config = dict(
    model='class-conditioned image flow-matching model',
    cond_dim=192,
    num_classes=4,
    logit_normal_time=False,
    widths=[64, 128, 128],
    residual_init='scaled_by_depth',
    batch_size=128,
    adamw_weight_decay_other_params=0.01,
)
Rows from block 3 of a small class-conditioned image flow-matching model, named by matrix and row number. Rows with one number belong to one channel. Each number is 200 + 30 x the weight over its row's rms, rounded and kept within 0 to 999. All counts start at 0. After the name is the row's rms in percent of the matrix's.
After each channel's rows are labels from the 100 images, of 14976 (inputs lightly noised), where the channel reaches its highest value: "top examples" is what is common among them. Only what is clearly more common there than usual is listed. The data: telescope images of galaxies (Galaxy Zoo DECaLS). In brackets: how many of the 100.
# convs0: first 3x3 conv (model.mid.0.convs.0.weight, 128x128x3x3, standardized in use, each kernel summed), inputs 0-127
# convs1: second 3x3 conv (model.mid.0.convs.1.weight, 128x128x3x3, standardized in use, transposed, each kernel summed), outputs 0-127

convs0.11,090,174,167,222,128,180,227,149,189,135,246,200,197,199,295,223,246,171,194,191,204,222,225,198,191,218,218,199,164,265,225,256,218,220,245,187,163,223,200,250,250,226,180,200,204,155,215,167,171,163,217,201,137,196,198,224,199,187,240,237,226,212,189,210,222,189,198,219,211,194,159,206,185,188,187,222,179,212,178,148,194,181,214,160,177,200,213,141,177,227,189,236,240,200,184,212,180,181,261,181,236,229,239,222,233,217,134,237,192,189,181,160,219,227,230,202,194,143,229,197,194,187,200,153,175,180,166,191,176
convs1.11,124,219,198,218,287,217,216,240,192,234,215,210,226,218,160,163,144,202,187,198,264,232,207,172,217,224,180,191,163,156,253,272,149,226,157,210,240,208,169,187,158,214,210,197,197,189,247,283,242,179,201,207,151,180,202,210,195,206,160,205,232,204,259,238,182,186,193,204,218,190,194,166,230,186,206,167,200,200,200,217,180,212,218,189,253,188,163,221,176,207,177,188,208,217,198,228,127,216,141,179,169,175,233,219,182,215,228,174,202,203,166,241,181,216,209,144,200,274,227,217,218,192,172,180,164,204,206,181,236
top examples: shape: featured or disk (71); edge-on disk: no (69); bulge size: moderate (36)

convs0.108,089,244,228,202,249,245,261,214,201,189,192,213,176,168,202,208,202,158,228,198,231,229,180,195,180,184,190,211,209,188,205,216,155,254,195,211,174,187,205,220,151,239,162,204,231,203,209,187,174,180,191,252,149,220,182,194,232,206,158,170,196,168,136,183,170,210,232,189,208,215,220,200,121,211,267,234,224,220,264,155,204,223,218,219,207,257,185,216,191,191,182,202,195,148,247,243,195,206,181,135,191,195,205,222,195,199,155,176,168,178,253,198,207,166,203,213,229,178,228,220,226,192,145,109,179,237,154,212,198
convs1.108,094,201,229,196,197,217,157,131,210,201,191,186,205,230,229,170,185,168,181,185,161,182,185,213,210,192,220,205,157,165,131,139,224,180,241,187,108,179,158,208,173,259,211,179,174,205,162,205,214,184,171,151,246,228,210,226,233,217,255,148,172,168,193,231,157,222,196,206,197,194,198,229,194,191,241,223,208,192,189,223,229,180,150,138,168,194,180,199,194,137,193,169,194,209,203,202,249,199,162,178,216,200,209,229,169,163,229,218,196,168,175,202,238,235,219,181,289,187,174,159,153,226,191,190,212,183,235,212,218
top examples: roundness: round (45)

convs0.64,103,252,187,260,185,279,243,238,233,253,173,199,226,219,224,217,224,233,174,184,216,194,238,194,147,209,179,188,227,195,203,157,206,169,223,183,205,189,171,242,117,168,179,229,230,222,205,242,234,211,190,179,225,222,218,205,226,202,146,179,171,168,197,166,187,223,218,228,212,211,189,165,220,168,197,166,158,190,240,195,195,219,209,192,211,188,186,223,189,213,217,192,133,186,203,201,167,173,192,212,184,176,160,173,133,176,171,184,211,259,237,218,197,184,191,235,156,183,203,233,154,225,129,259,238,171,229,238,175
convs1.64,109,249,167,219,218,178,243,214,224,203,218,166,197,154,170,175,190,172,198,201,231,188,157,208,212,201,248,187,221,178,219,196,212,223,214,128,227,175,249,180,178,191,226,209,122,230,191,209,220,197,170,161,213,205,203,212,210,239,224,210,157,224,255,196,171,161,207,145,170,225,211,219,204,195,172,190,186,181,196,205,206,201,175,166,257,134,191,203,254,140,207,220,193,197,246,192,207,218,205,257,217,174,224,226,186,187,187,253,153,209,209,205,131,222,150,241,162,202,177,197,141,181,277,161,226,174,179,162,191
top examples: edge-on disk: no (70); shape: featured or disk (70); spiral arms: yes (64)

convs0.68,097,197,252,168,186,235,195,210,203,274,209,194,181,147,146,197,204,249,234,221,201,181,216,227,168,216,202,212,221,212,223,203,260,177,167,195,180,216,207,178,221,166,152,188,163,186,262,184,193,214,177,235,198,216,176,138,249,210,197,235,194,160,183,177,154,185,235,259,214,205,224,242,253,192,221,198,238,230,207,187,215,249,197,210,201,204,177,180,225,236,188,229,203,199,232,244,184,210,174,158,162,184,165,225,228,209,151,150,161,155,238,197,201,203,177,178,204,186,235,266,168,124,197,166,158,232,168,171,201
convs1.68,112,208,193,190,214,164,193,176,186,171,192,191,203,183,205,163,166,163,180,193,185,224,198,188,172,220,256,168,181,158,163,179,154,187,154,216,259,251,167,217,161,206,156,133,192,156,159,214,212,205,184,134,228,241,190,220,174,255,210,172,171,178,238,216,186,201,216,166,187,196,188,227,199,206,196,203,223,167,222,245,200,188,177,149,241,201,233,191,157,171,198,200,174,184,240,229,216,159,153,200,206,175,176,227,172,183,237,238,173,166,165,249,240,232,215,201,238,229,179,144,225,275,253,167,212,153,230,227,193
top examples: bulge size: moderate (28)

convs0.95,098,223,177,187,184,180,119,134,170,178,241,244,228,227,230,196,194,156,237,191,204,219,205,163,154,194,209,175,186,239,193,201,198,261,193,211,205,220,184,229,164,204,202,204,261,170,206,184,182,207,224,256,124,224,167,152,232,219,152,143,171,160,197,203,229,236,168,182,225,242,208,199,213,181,195,206,206,212,202,205,184,179,206,237,201,196,185,187,201,178,195,233,189,162,208,187,255,227,171,171,245,199,264,186,215,269,236,220,199,147,154,205,176,239,209,192,263,195,238,155,190,209,192,204,196,205,199,157,250
convs1.95,075,193,245,182,213,212,198,243,212,175,204,183,194,257,206,133,220,234,208,217,181,176,111,183,216,204,198,198,190,212,163,170,224,152,176,191,203,135,146,215,226,204,181,208,196,212,171,213,196,134,191,166,259,182,254,236,225,142,196,255,197,207,240,205,131,210,210,199,189,168,212,210,229,177,240,242,213,193,190,177,165,239,177,164,203,190,189,212,211,154,212,182,186,162,197,135,206,179,140,167,177,209,185,276,195,175,214,221,192,216,209,199,255,243,184,215,211,204,216,205,186,146,207,235,190,173,216,245,203
top examples: roundness: round (54)

convs0.93,095,161,153,221,166,170,169,213,170,185,217,218,171,245,186,191,232,223,220,217,128,198,185,236,144,180,241,208,192,224,220,214,198,193,211,211,209,173,230,245,201,207,184,163,220,231,230,192,184,121,189,179,184,218,209,170,181,231,129,217,221,206,243,190,246,203,182,212,238,229,251,254,173,118,245,239,188,199,194,258,209,188,196,181,214,179,196,168,202,199,256,201,207,133,231,186,183,206,184,216,204,201,146,193,221,179,172,191,173,196,159,196,148,191,203,217,209,240,191,239,199,176,235,266,179,217,237,229,157
convs1.93,082,199,205,197,213,222,254,265,200,208,139,194,207,196,198,166,201,196,255,186,224,118,126,176,218,200,145,207,204,196,195,207,228,226,142,200,228,210,203,202,230,213,164,226,201,210,187,222,199,241,202,267,180,159,249,254,179,141,205,186,201,208,221,215,214,187,246,170,163,163,206,220,205,302,221,260,202,214,207,181,213,225,207,152,214,240,188,251,164,189,179,160,191,177,201,147,165,218,168,188,185,180,181,202,186,250,179,176,218,182,173,202,191,219,207,195,216,257,241,189,211,230,210,187,204,232,200,177,225
top examples: roundness: cigar-shaped (27)

convs0.87,100,237,153,268,168,185,169,212,139,168,193,212,234,167,261,205,220,182,211,208,167,239,254,225,190,219,209,187,169,220,226,188,184,198,185,196,211,246,190,212,243,155,167,177,228,204,194,157,215,241,222,209,195,235,228,215,162,209,174,209,212,216,198,199,176,213,233,202,216,195,213,155,129,165,169,181,206,241,151,189,233,185,267,246,216,218,262,126,187,240,210,218,191,216,164,150,224,164,180,236,192,194,186,189,200,217,170,203,216,196,113,208,230,213,210,213,175,185,212,128,212,202,191,146,199,189,214,208,171
convs1.87,081,186,212,217,217,210,224,209,203,214,219,182,140,238,208,176,196,215,188,187,217,187,184,179,236,222,198,242,199,243,213,248,211,179,198,219,173,192,264,169,229,244,215,272,118,188,230,209,214,138,192,220,183,194,161,226,208,190,225,201,204,249,243,188,217,174,168,202,226,196,190,214,223,194,186,216,187,244,172,192,168,137,187,243,225,185,195,241,232,196,225,150,231,280,221,216,141,193,212,159,216,184,209,227,189,232,213,256,218,235,212,222,161,234,146,163,222,226,167,274,250,226,177,205,191,174,218,199,218
top examples: spiral arms: yes (40)

convs0.30,090,187,208,213,199,124,274,229,201,166,158,212,165,230,173,188,186,196,175,223,213,153,240,205,217,187,224,266,195,204,179,185,203,191,183,202,232,203,205,171,212,183,213,186,179,159,262,192,258,213,230,162,165,187,148,170,160,204,208,201,190,246,200,186,223,210,167,197,203,163,159,237,189,169,215,226,216,248,187,182,161,178,187,197,186,171,236,223,182,211,121,211,183,274,176,183,176,192,213,158,218,210,228,231,235,230,249,162,186,211,262,218,203,212,191,193,202,200,231,221,220,229,275,222,232,199,203,144,147
convs1.30,099,270,179,189,199,174,216,180,157,146,211,237,175,210,160,219,183,213,227,208,191,223,165,210,199,173,184,170,177,200,219,255,151,166,249,199,183,242,189,210,191,206,204,192,251,177,167,185,144,204,177,220,191,174,193,212,191,228,181,221,230,192,248,191,270,266,172,252,261,218,270,176,180,174,221,228,185,182,206,176,202,184,221,218,220,241,151,166,163,206,217,224,240,153,168,222,190,193,154,220,196,223,174,171,208,162,177,231,225,188,160,157,235,209,180,152,194,152,193,145,167,179,233,170,154,216,198,194,192
top examples: edge-on disk: yes (26); roundness: cigar-shaped (26)

convs0.96,088,191,156,257,177,243,237,175,272,172,196,210,190,196,258,216,233,163,220,207,175,191,180,219,178,217,230,131,172,190,208,206,177,187,214,155,180,206,217,185,186,222,260,206,225,148,226,204,222,176,212,173,239,212,166,188,220,211,120,187,168,188,192,185,241,214,205,214,210,217,190,240,288,230,161,162,145,195,180,240,173,224,180,211,163,204,224,153,235,248,246,177,183,195,197,230,183,208,261,170,239,189,190,175,192,201,195,216,190,183,193,174,197,200,214,218,160,205,199,148,160,247,226,180,234,180,251,199,168
convs1.96,091,241,193,191,274,202,176,256,177,196,246,174,154,213,160,157,138,230,167,171,239,167,204,167,161,249,193,221,192,188,204,195,191,209,105,189,205,173,165,186,200,216,184,215,158,214,193,228,250,174,140,172,183,228,191,231,204,175,173,191,222,189,249,211,187,179,232,178,141,153,204,157,227,194,209,199,215,204,203,207,209,235,165,196,224,165,151,215,220,167,210,196,195,199,199,148,176,198,141,193,207,197,206,200,177,221,265,199,196,192,158,270,205,235,186,178,187,186,190,201,262,172,263,225,189,177,211,196,189
top examples: edge-on disk: no (59); spiral arms: yes (50)

convs0.113,089,163,168,257,215,177,184,199,189,182,166,139,132,184,144,191,181,223,212,193,177,184,145,224,229,193,250,143,230,171,188,223,210,228,177,241,221,153,151,192,189,229,163,231,207,208,154,204,258,195,176,198,205,204,221,168,181,220,247,194,212,183,218,252,237,170,184,208,219,186,152,206,238,203,248,138,233,212,255,184,223,222,160,159,227,195,204,217,202,223,250,204,187,229,235,227,189,218,230,221,194,239,192,203,99,197,193,174,209,179,213,233,196,187,200,237,215,191,201,201,163,221,167,170,165,231,238,219,198
convs1.113,058,215,193,170,214,214,265,209,227,184,131,194,211,204,207,187,207,229,242,174,198,212,184,185,155,173,207,171,210,209,129,129,223,202,194,191,247,172,183,215,230,236,290,215,167,231,150,202,203,221,191,181,226,219,167,180,212,210,246,183,203,186,209,177,167,178,175,182,142,195,181,226,190,180,206,297,198,186,194,212,230,221,196,183,147,215,184,228,188,170,211,194,195,123,226,213,231,169,166,227,201,179,211,202,188,149,216,185,182,208,227,191,191,191,208,248,268,195,152,185,151,185,245,172,236,197,250,200,221
top examples: roundness: round (41)

convs0.112,084,139,160,181,199,241,185,134,207,198,187,245,141,168,171,203,223,175,190,202,206,149,182,235,173,216,242,187,225,224,190,226,207,224,190,226,207,179,213,207,160,243,203,128,174,200,178,197,247,165,181,181,201,260,184,217,158,230,227,255,214,173,217,238,244,159,219,216,231,175,143,152,240,220,209,122,201,173,251,182,235,152,168,199,203,192,200,197,182,184,219,190,202,196,268,193,214,183,228,197,213,245,222,205,201,202,223,215,177,160,230,236,184,192,165,243,240,237,200,184,183,240,217,167,212,209,163,240,190
convs1.112,079,157,227,170,173,212,186,212,210,182,191,160,185,225,209,168,220,181,283,171,170,175,158,190,214,166,196,192,172,225,123,162,197,214,180,215,159,147,160,191,255,219,230,225,162,202,153,191,199,172,168,178,220,179,157,197,215,175,207,167,207,202,222,230,185,208,207,188,164,154,213,174,197,207,226,265,203,171,200,183,218,278,171,173,145,205,169,218,197,107,216,153,213,148,199,192,191,188,148,193,195,154,216,212,187,161,218,196,198,222,215,203,270,197,249,231,198,151,176,194,184,179,174,205,197,184,217,237,199
top examples: roundness: round (49)

convs0.13,113,199,182,149,205,169,140,189,172,209,209,267,191,206,121,219,225,173,221,182,173,209,181,174,196,199,239,226,183,259,183,217,145,234,225,258,144,167,206,190,185,210,248,176,221,216,226,208,189,172,247,266,229,221,240,197,234,196,190,242,196,230,154,207,166,209,177,206,209,193,156,218,242,240,204,165,186,197,238,168,174,206,164,192,203,186,166,194,236,187,174,189,177,205,211,226,227,221,225,208,200,229,297,219,203,202,183,242,184,180,218,190,164,173,188,197,189,178,225,180,193,196,156,138,234,237,146,161,215
convs1.13,089,181,245,209,215,158,210,200,173,202,244,171,247,223,221,170,184,255,238,205,206,195,140,209,206,184,200,199,231,164,184,164,187,175,165,157,239,172,153,186,215,210,195,211,199,216,148,205,197,167,232,183,222,194,179,219,208,177,193,211,226,181,116,167,204,209,167,214,184,167,246,119,210,160,179,231,208,247,220,185,215,209,216,165,178,216,217,214,166,166,174,209,232,178,135,192,203,162,139,187,207,211,195,251,170,196,256,202,191,216,216,194,250,189,202,260,251,143,205,202,169,207,205,212,194,218,279,215,251
top examples: roundness: round (60)

convs0.2,099,190,180,136,195,136,208,172,221,240,243,200,216,229,180,245,191,198,195,194,188,170,223,213,223,124,201,202,201,195,178,176,185,184,211,213,187,217,233,129,201,186,193,170,186,164,227,195,239,199,214,141,189,183,192,215,232,239,232,287,182,200,169,178,170,200,178,194,181,234,181,132,155,172,213,219,222,245,167,210,160,186,233,197,193,231,240,185,164,163,248,162,232,221,238,182,157,242,237,155,191,205,141,205,249,192,229,216,265,207,213,176,244,199,241,193,240,181,214,193,214,193,198,217,185,222,202,158,227
convs1.2,092,206,190,170,170,175,155,168,151,159,151,177,152,213,215,223,175,207,142,189,160,228,185,229,186,204,170,223,183,202,163,184,199,178,220,183,147,233,242,277,165,203,166,192,163,220,227,182,208,168,182,164,139,219,199,214,185,172,192,177,211,199,204,187,204,196,222,251,266,154,201,200,214,177,248,143,193,157,212,208,196,162,161,195,220,225,217,178,246,248,164,188,156,178,168,198,174,216,140,205,194,257,218,196,225,228,210,208,238,164,131,172,180,168,185,199,241,179,180,210,215,201,174,184,191,173,200,133,177
top examples: roundness: cigar-shaped (41); edge-on disk: yes (35)

convs0.71,083,187,223,190,204,193,192,207,211,195,185,193,215,202,187,175,192,200,193,221,136,198,208,207,136,219,242,323,244,223,248,203,217,203,223,120,189,223,200,203,164,176,197,184,194,207,198,183,199,187,178,222,176,195,185,183,199,218,155,172,222,193,211,153,227,220,266,176,201,167,140,242,243,231,260,208,150,158,251,218,235,212,207,160,262,170,189,124,184,224,220,187,176,198,183,187,269,198,198,207,192,198,163,205,228,176,199,145,194,183,241,177,178,201,182,207,206,195,240,205,227,216,229,208,193,183,201,236,158
convs1.71,067,122,192,212,202,213,221,286,186,124,200,221,199,207,219,194,203,203,205,201,211,142,206,185,212,201,183,188,175,197,180,203,200,189,201,154,210,187,213,172,218,191,178,166,176,207,202,234,196,177,189,200,201,186,191,204,189,225,196,220,176,173,226,218,186,218,152,199,169,193,265,184,198,196,213,210,192,193,153,219,159,166,177,148,213,150,239,228,191,154,183,146,159,249,167,183,126,259,228,193,145,212,229,211,184,223,237,259,236,209,170,222,223,241,165,262,148,237,190,162,171,223,201,187,200,207,247,140,234
top examples: roundness: cigar-shaped (28); edge-on disk: yes (25)

convs0.7,085,148,225,238,218,237,232,224,183,229,146,214,211,230,211,214,234,190,195,229,190,164,197,196,183,204,151,210,265,171,159,185,232,181,232,171,127,179,224,151,198,219,248,181,178,179,214,183,137,219,206,177,154,184,211,203,228,183,195,172,259,166,194,181,203,211,183,193,156,149,191,250,266,186,190,256,239,202,182,228,162,216,230,169,163,196,207,138,203,183,226,200,223,193,212,212,179,198,238,183,197,143,185,154,193,194,251,230,249,187,220,228,240,202,166,211,187,190,202,229,166,230,242,223,265,189,177,219,211
convs1.7,112,221,187,214,223,175,191,197,176,148,196,209,234,199,141,208,160,206,199,180,158,208,210,176,231,159,209,210,152,192,247,201,170,200,172,198,150,251,182,219,180,176,153,178,171,216,191,204,192,217,223,171,157,183,151,189,163,239,171,219,202,205,213,151,165,240,167,245,234,205,212,181,182,167,198,184,142,212,211,168,192,181,168,245,220,243,171,214,171,234,193,189,159,282,199,136,185,183,143,190,179,203,193,218,189,123,188,150,182,193,171,172,124,196,180,191,166,197,176,177,185,182,213,235,196,179,220,127,185
top examples: spiral arms: yes (40)

convs0.0,104,250,211,307,237,147,194,183,190,224,193,196,222,168,154,181,149,204,203,217,184,205,247,187,171,215,183,232,169,171,185,183,181,154,167,209,221,260,181,186,223,181,214,207,200,193,207,213,254,221,231,164,162,172,207,223,170,187,205,211,216,178,190,194,184,200,145,191,218,220,204,164,236,213,168,273,205,173,162,222,166,175,199,207,248,228,197,195,153,219,142,188,125,272,196,210,164,180,156,203,177,180,204,174,200,205,254,231,212,204,180,219,207,239,236,200,196,165,244,225,234,198,233,207,203,214,186,182,139
convs1.0,080,242,236,239,233,221,180,228,164,183,204,165,158,230,200,159,227,207,179,185,202,175,156,177,193,199,212,208,229,200,189,159,206,237,237,231,206,190,206,187,180,222,111,191,225,189,187,232,220,101,154,158,216,173,217,207,219,133,195,258,205,275,214,224,156,186,198,205,231,166,200,218,208,212,217,206,205,183,211,229,178,225,241,208,163,186,179,208,220,189,215,162,179,163,217,147,170,173,180,177,219,210,179,221,214,175,210,229,215,242,177,238,220,235,256,181,183,226,194,233,240,178,231,200,195,174,194,297,196
top examples: edge-on disk: no (73); spiral arms: yes (63); bulge size: small (41)

convs0.4,106,159,189,175,185,206,219,252,148,255,217,197,194,216,174,212,210,207,241,225,196,217,188,204,188,172,211,260,271,201,235,209,308,189,198,186,172,194,213,141,191,209,170,192,190,138,200,156,207,210,224,130,256,181,203,203,202,194,214,224,209,203,199,174,211,175,278,213,198,189,244,251,150,185,225,225,231,221,188,187,168,228,249,184,197,212,205,143,213,223,205,176,200,145,240,181,169,182,177,178,205,204,187,203,218,184,148,236,223,206,194,117,204,210,168,206,242,217,189,173,182,164,201,193,189,236,182,208,176
convs1.4,123,190,206,185,170,170,182,166,174,198,164,202,253,254,254,249,194,220,208,179,173,225,189,244,185,219,161,156,140,192,137,165,171,168,153,236,212,200,210,235,232,142,139,145,189,153,165,186,218,189,172,214,181,238,154,222,182,174,150,197,157,176,186,174,177,183,152,194,237,196,182,188,187,188,211,198,221,172,247,219,162,143,140,191,262,231,179,207,183,162,175,175,184,245,180,197,179,217,203,223,172,215,163,187,201,194,216,177,216,141,182,206,186,186,232,180,218,186,180,186,173,242,187,180,178,162,217,203,165
top examples: roundness: in between (60)

convs0.92,107,203,184,132,182,165,155,225,200,239,240,210,193,209,165,197,143,184,189,159,204,202,202,191,223,172,203,225,175,180,229,147,215,204,202,240,217,147,199,162,189,205,233,177,222,226,208,164,220,196,188,212,218,178,204,180,171,224,206,221,240,203,223,250,172,164,211,186,213,253,239,176,224,126,237,204,186,195,215,259,219,256,180,222,190,183,186,217,263,181,216,192,149,131,240,226,192,215,163,203,236,221,233,157,213,202,248,195,222,227,147,146,193,209,181,173,239,206,230,107,214,198,219,245,189,183,207,177,224
convs1.92,077,179,236,230,165,178,189,177,172,160,205,207,263,224,234,206,208,279,290,238,189,207,232,243,181,187,191,197,209,247,192,165,231,208,201,177,274,190,163,225,211,144,179,168,282,184,179,216,200,210,253,244,189,213,252,230,198,165,195,193,161,154,173,162,220,221,181,207,214,194,243,181,196,210,196,224,187,234,205,158,179,145,202,167,210,184,194,182,173,225,196,219,179,154,165,203,229,192,231,176,160,244,185,245,208,252,213,203,205,199,221,203,249,217,220,174,213,215,219,226,171,180,174,220,193,237,243,226,216
top examples: roundness: in between (62)

convs0.31,106,230,169,191,229,234,200,237,159,154,176,173,291,240,198,182,169,211,193,204,157,252,211,197,131,194,195,265,218,205,233,221,253,176,215,203,161,221,220,204,221,154,182,184,163,176,183,146,172,205,199,210,161,205,183,202,160,215,196,171,191,143,223,178,261,244,220,205,234,216,232,258,162,209,216,247,201,208,214,220,170,181,271,207,212,206,203,158,225,178,158,218,175,191,163,173,230,192,195,227,198,208,169,223,236,179,217,177,186,218,137,181,207,189,208,219,254,207,215,161,192,171,143,208,221,242,182,202,197
convs1.31,082,170,251,196,155,162,210,157,200,234,204,200,164,185,185,227,208,229,252,271,193,183,170,247,246,181,174,233,236,211,241,202,222,189,194,220,160,187,248,211,197,225,195,202,218,189,225,172,154,175,218,240,227,169,156,250,203,145,218,220,148,230,176,171,206,242,188,205,182,205,211,229,192,258,202,241,205,235,190,179,245,233,246,200,176,256,196,250,179,237,213,133,208,184,206,182,189,227,200,192,291,211,191,169,202,170,179,186,261,188,181,180,207,204,200,201,255,160,203,184,191,234,176,189,202,207,141,191,202
top examples: shape: featured or disk (76); edge-on disk: no (73); bulge size: small (45)

convs0.119,103,161,215,212,255,202,246,213,240,193,177,206,143,249,232,212,190,201,202,165,232,164,185,182,139,219,195,165,219,180,164,203,220,255,264,225,180,178,220,234,173,247,229,241,178,188,154,172,234,155,186,223,245,206,181,189,231,189,210,192,202,171,196,218,143,193,215,212,219,198,141,190,240,215,196,158,220,150,180,202,234,216,203,153,200,187,176,220,233,165,173,193,166,135,211,210,198,256,231,221,207,229,232,196,173,233,176,198,152,204,261,162,168,190,168,218,188,203,213,224,115,228,214,192,227,214,174,211,233
convs1.119,104,209,234,168,217,228,209,195,175,194,190,187,178,191,179,171,137,173,188,205,208,183,219,206,221,174,211,187,173,188,163,160,169,213,229,199,195,169,136,242,171,223,235,195,194,216,208,205,245,195,158,147,200,270,152,233,230,253,185,157,185,173,214,208,207,197,207,160,143,211,211,145,175,175,223,197,232,194,231,193,184,194,176,202,170,153,154,201,203,109,207,172,179,141,157,218,246,174,151,188,202,183,217,210,186,210,221,197,185,228,186,223,272,238,136,217,182,199,128,190,163,189,242,213,194,158,205,175,212
top examples: bulge size: moderate (28)

convs0.72,095,179,135,227,266,216,174,176,188,237,192,179,201,208,212,165,183,181,226,208,185,198,179,189,172,181,215,169,168,227,168,189,163,233,189,213,230,204,206,187,219,278,163,261,257,192,199,163,200,234,202,154,186,211,202,213,194,187,187,132,216,173,221,211,154,233,221,210,212,185,220,213,256,151,224,145,186,196,253,181,180,169,245,188,212,178,258,171,189,171,181,223,166,167,190,174,188,281,184,206,207,258,240,198,229,163,206,183,204,137,234,208,220,217,183,181,150,223,192,186,217,204,185,231,202,243,224,226,259
convs1.72,081,219,232,174,200,219,254,205,200,197,187,168,197,200,192,175,195,232,172,203,214,184,192,206,230,184,231,169,223,186,202,197,237,171,229,232,176,161,228,204,202,182,281,195,174,239,225,206,253,131,177,182,221,161,227,196,236,181,248,219,232,220,271,214,177,173,215,178,143,234,239,272,177,189,187,265,206,178,171,201,148,193,178,166,214,174,190,200,222,197,205,143,226,185,276,188,223,231,184,212,209,170,188,207,203,231,197,226,172,250,163,193,208,229,168,198,169,179,143,204,180,214,199,147,260,147,231,200,217
top examples: edge-on disk: no (72); spiral arms: yes (66); bulge size: small (38)

convs0.59,126,200,184,170,181,226,179,228,209,199,211,206,257,239,152,188,158,191,269,241,191,219,209,239,142,204,190,209,263,160,205,215,290,183,144,202,191,195,202,207,185,144,147,212,191,203,226,185,184,228,168,161,211,209,195,177,209,232,200,218,150,150,200,192,189,230,193,209,175,233,291,264,164,211,197,212,184,198,218,257,228,165,173,192,217,190,205,228,196,209,197,184,156,160,220,192,225,209,149,246,183,165,180,209,185,217,206,219,231,201,162,184,183,153,197,239,241,245,223,162,220,200,193,151,216,201,166,178,186
convs1.59,124,158,201,195,144,173,153,205,138,240,223,177,184,207,173,254,157,207,228,214,169,237,181,204,201,242,196,194,228,156,256,209,181,161,163,200,209,196,189,212,239,148,131,129,192,175,186,171,191,210,206,182,167,198,144,166,206,213,213,218,168,192,190,193,177,204,216,183,181,224,190,198,232,259,237,185,202,198,272,158,215,166,193,225,236,251,148,164,169,221,204,204,181,168,200,182,213,237,216,164,257,226,170,185,165,192,225,147,240,163,212,208,175,196,205,237,195,216,219,226,165,236,211,164,204,191,145,228,173
top examples: roundness: round (41)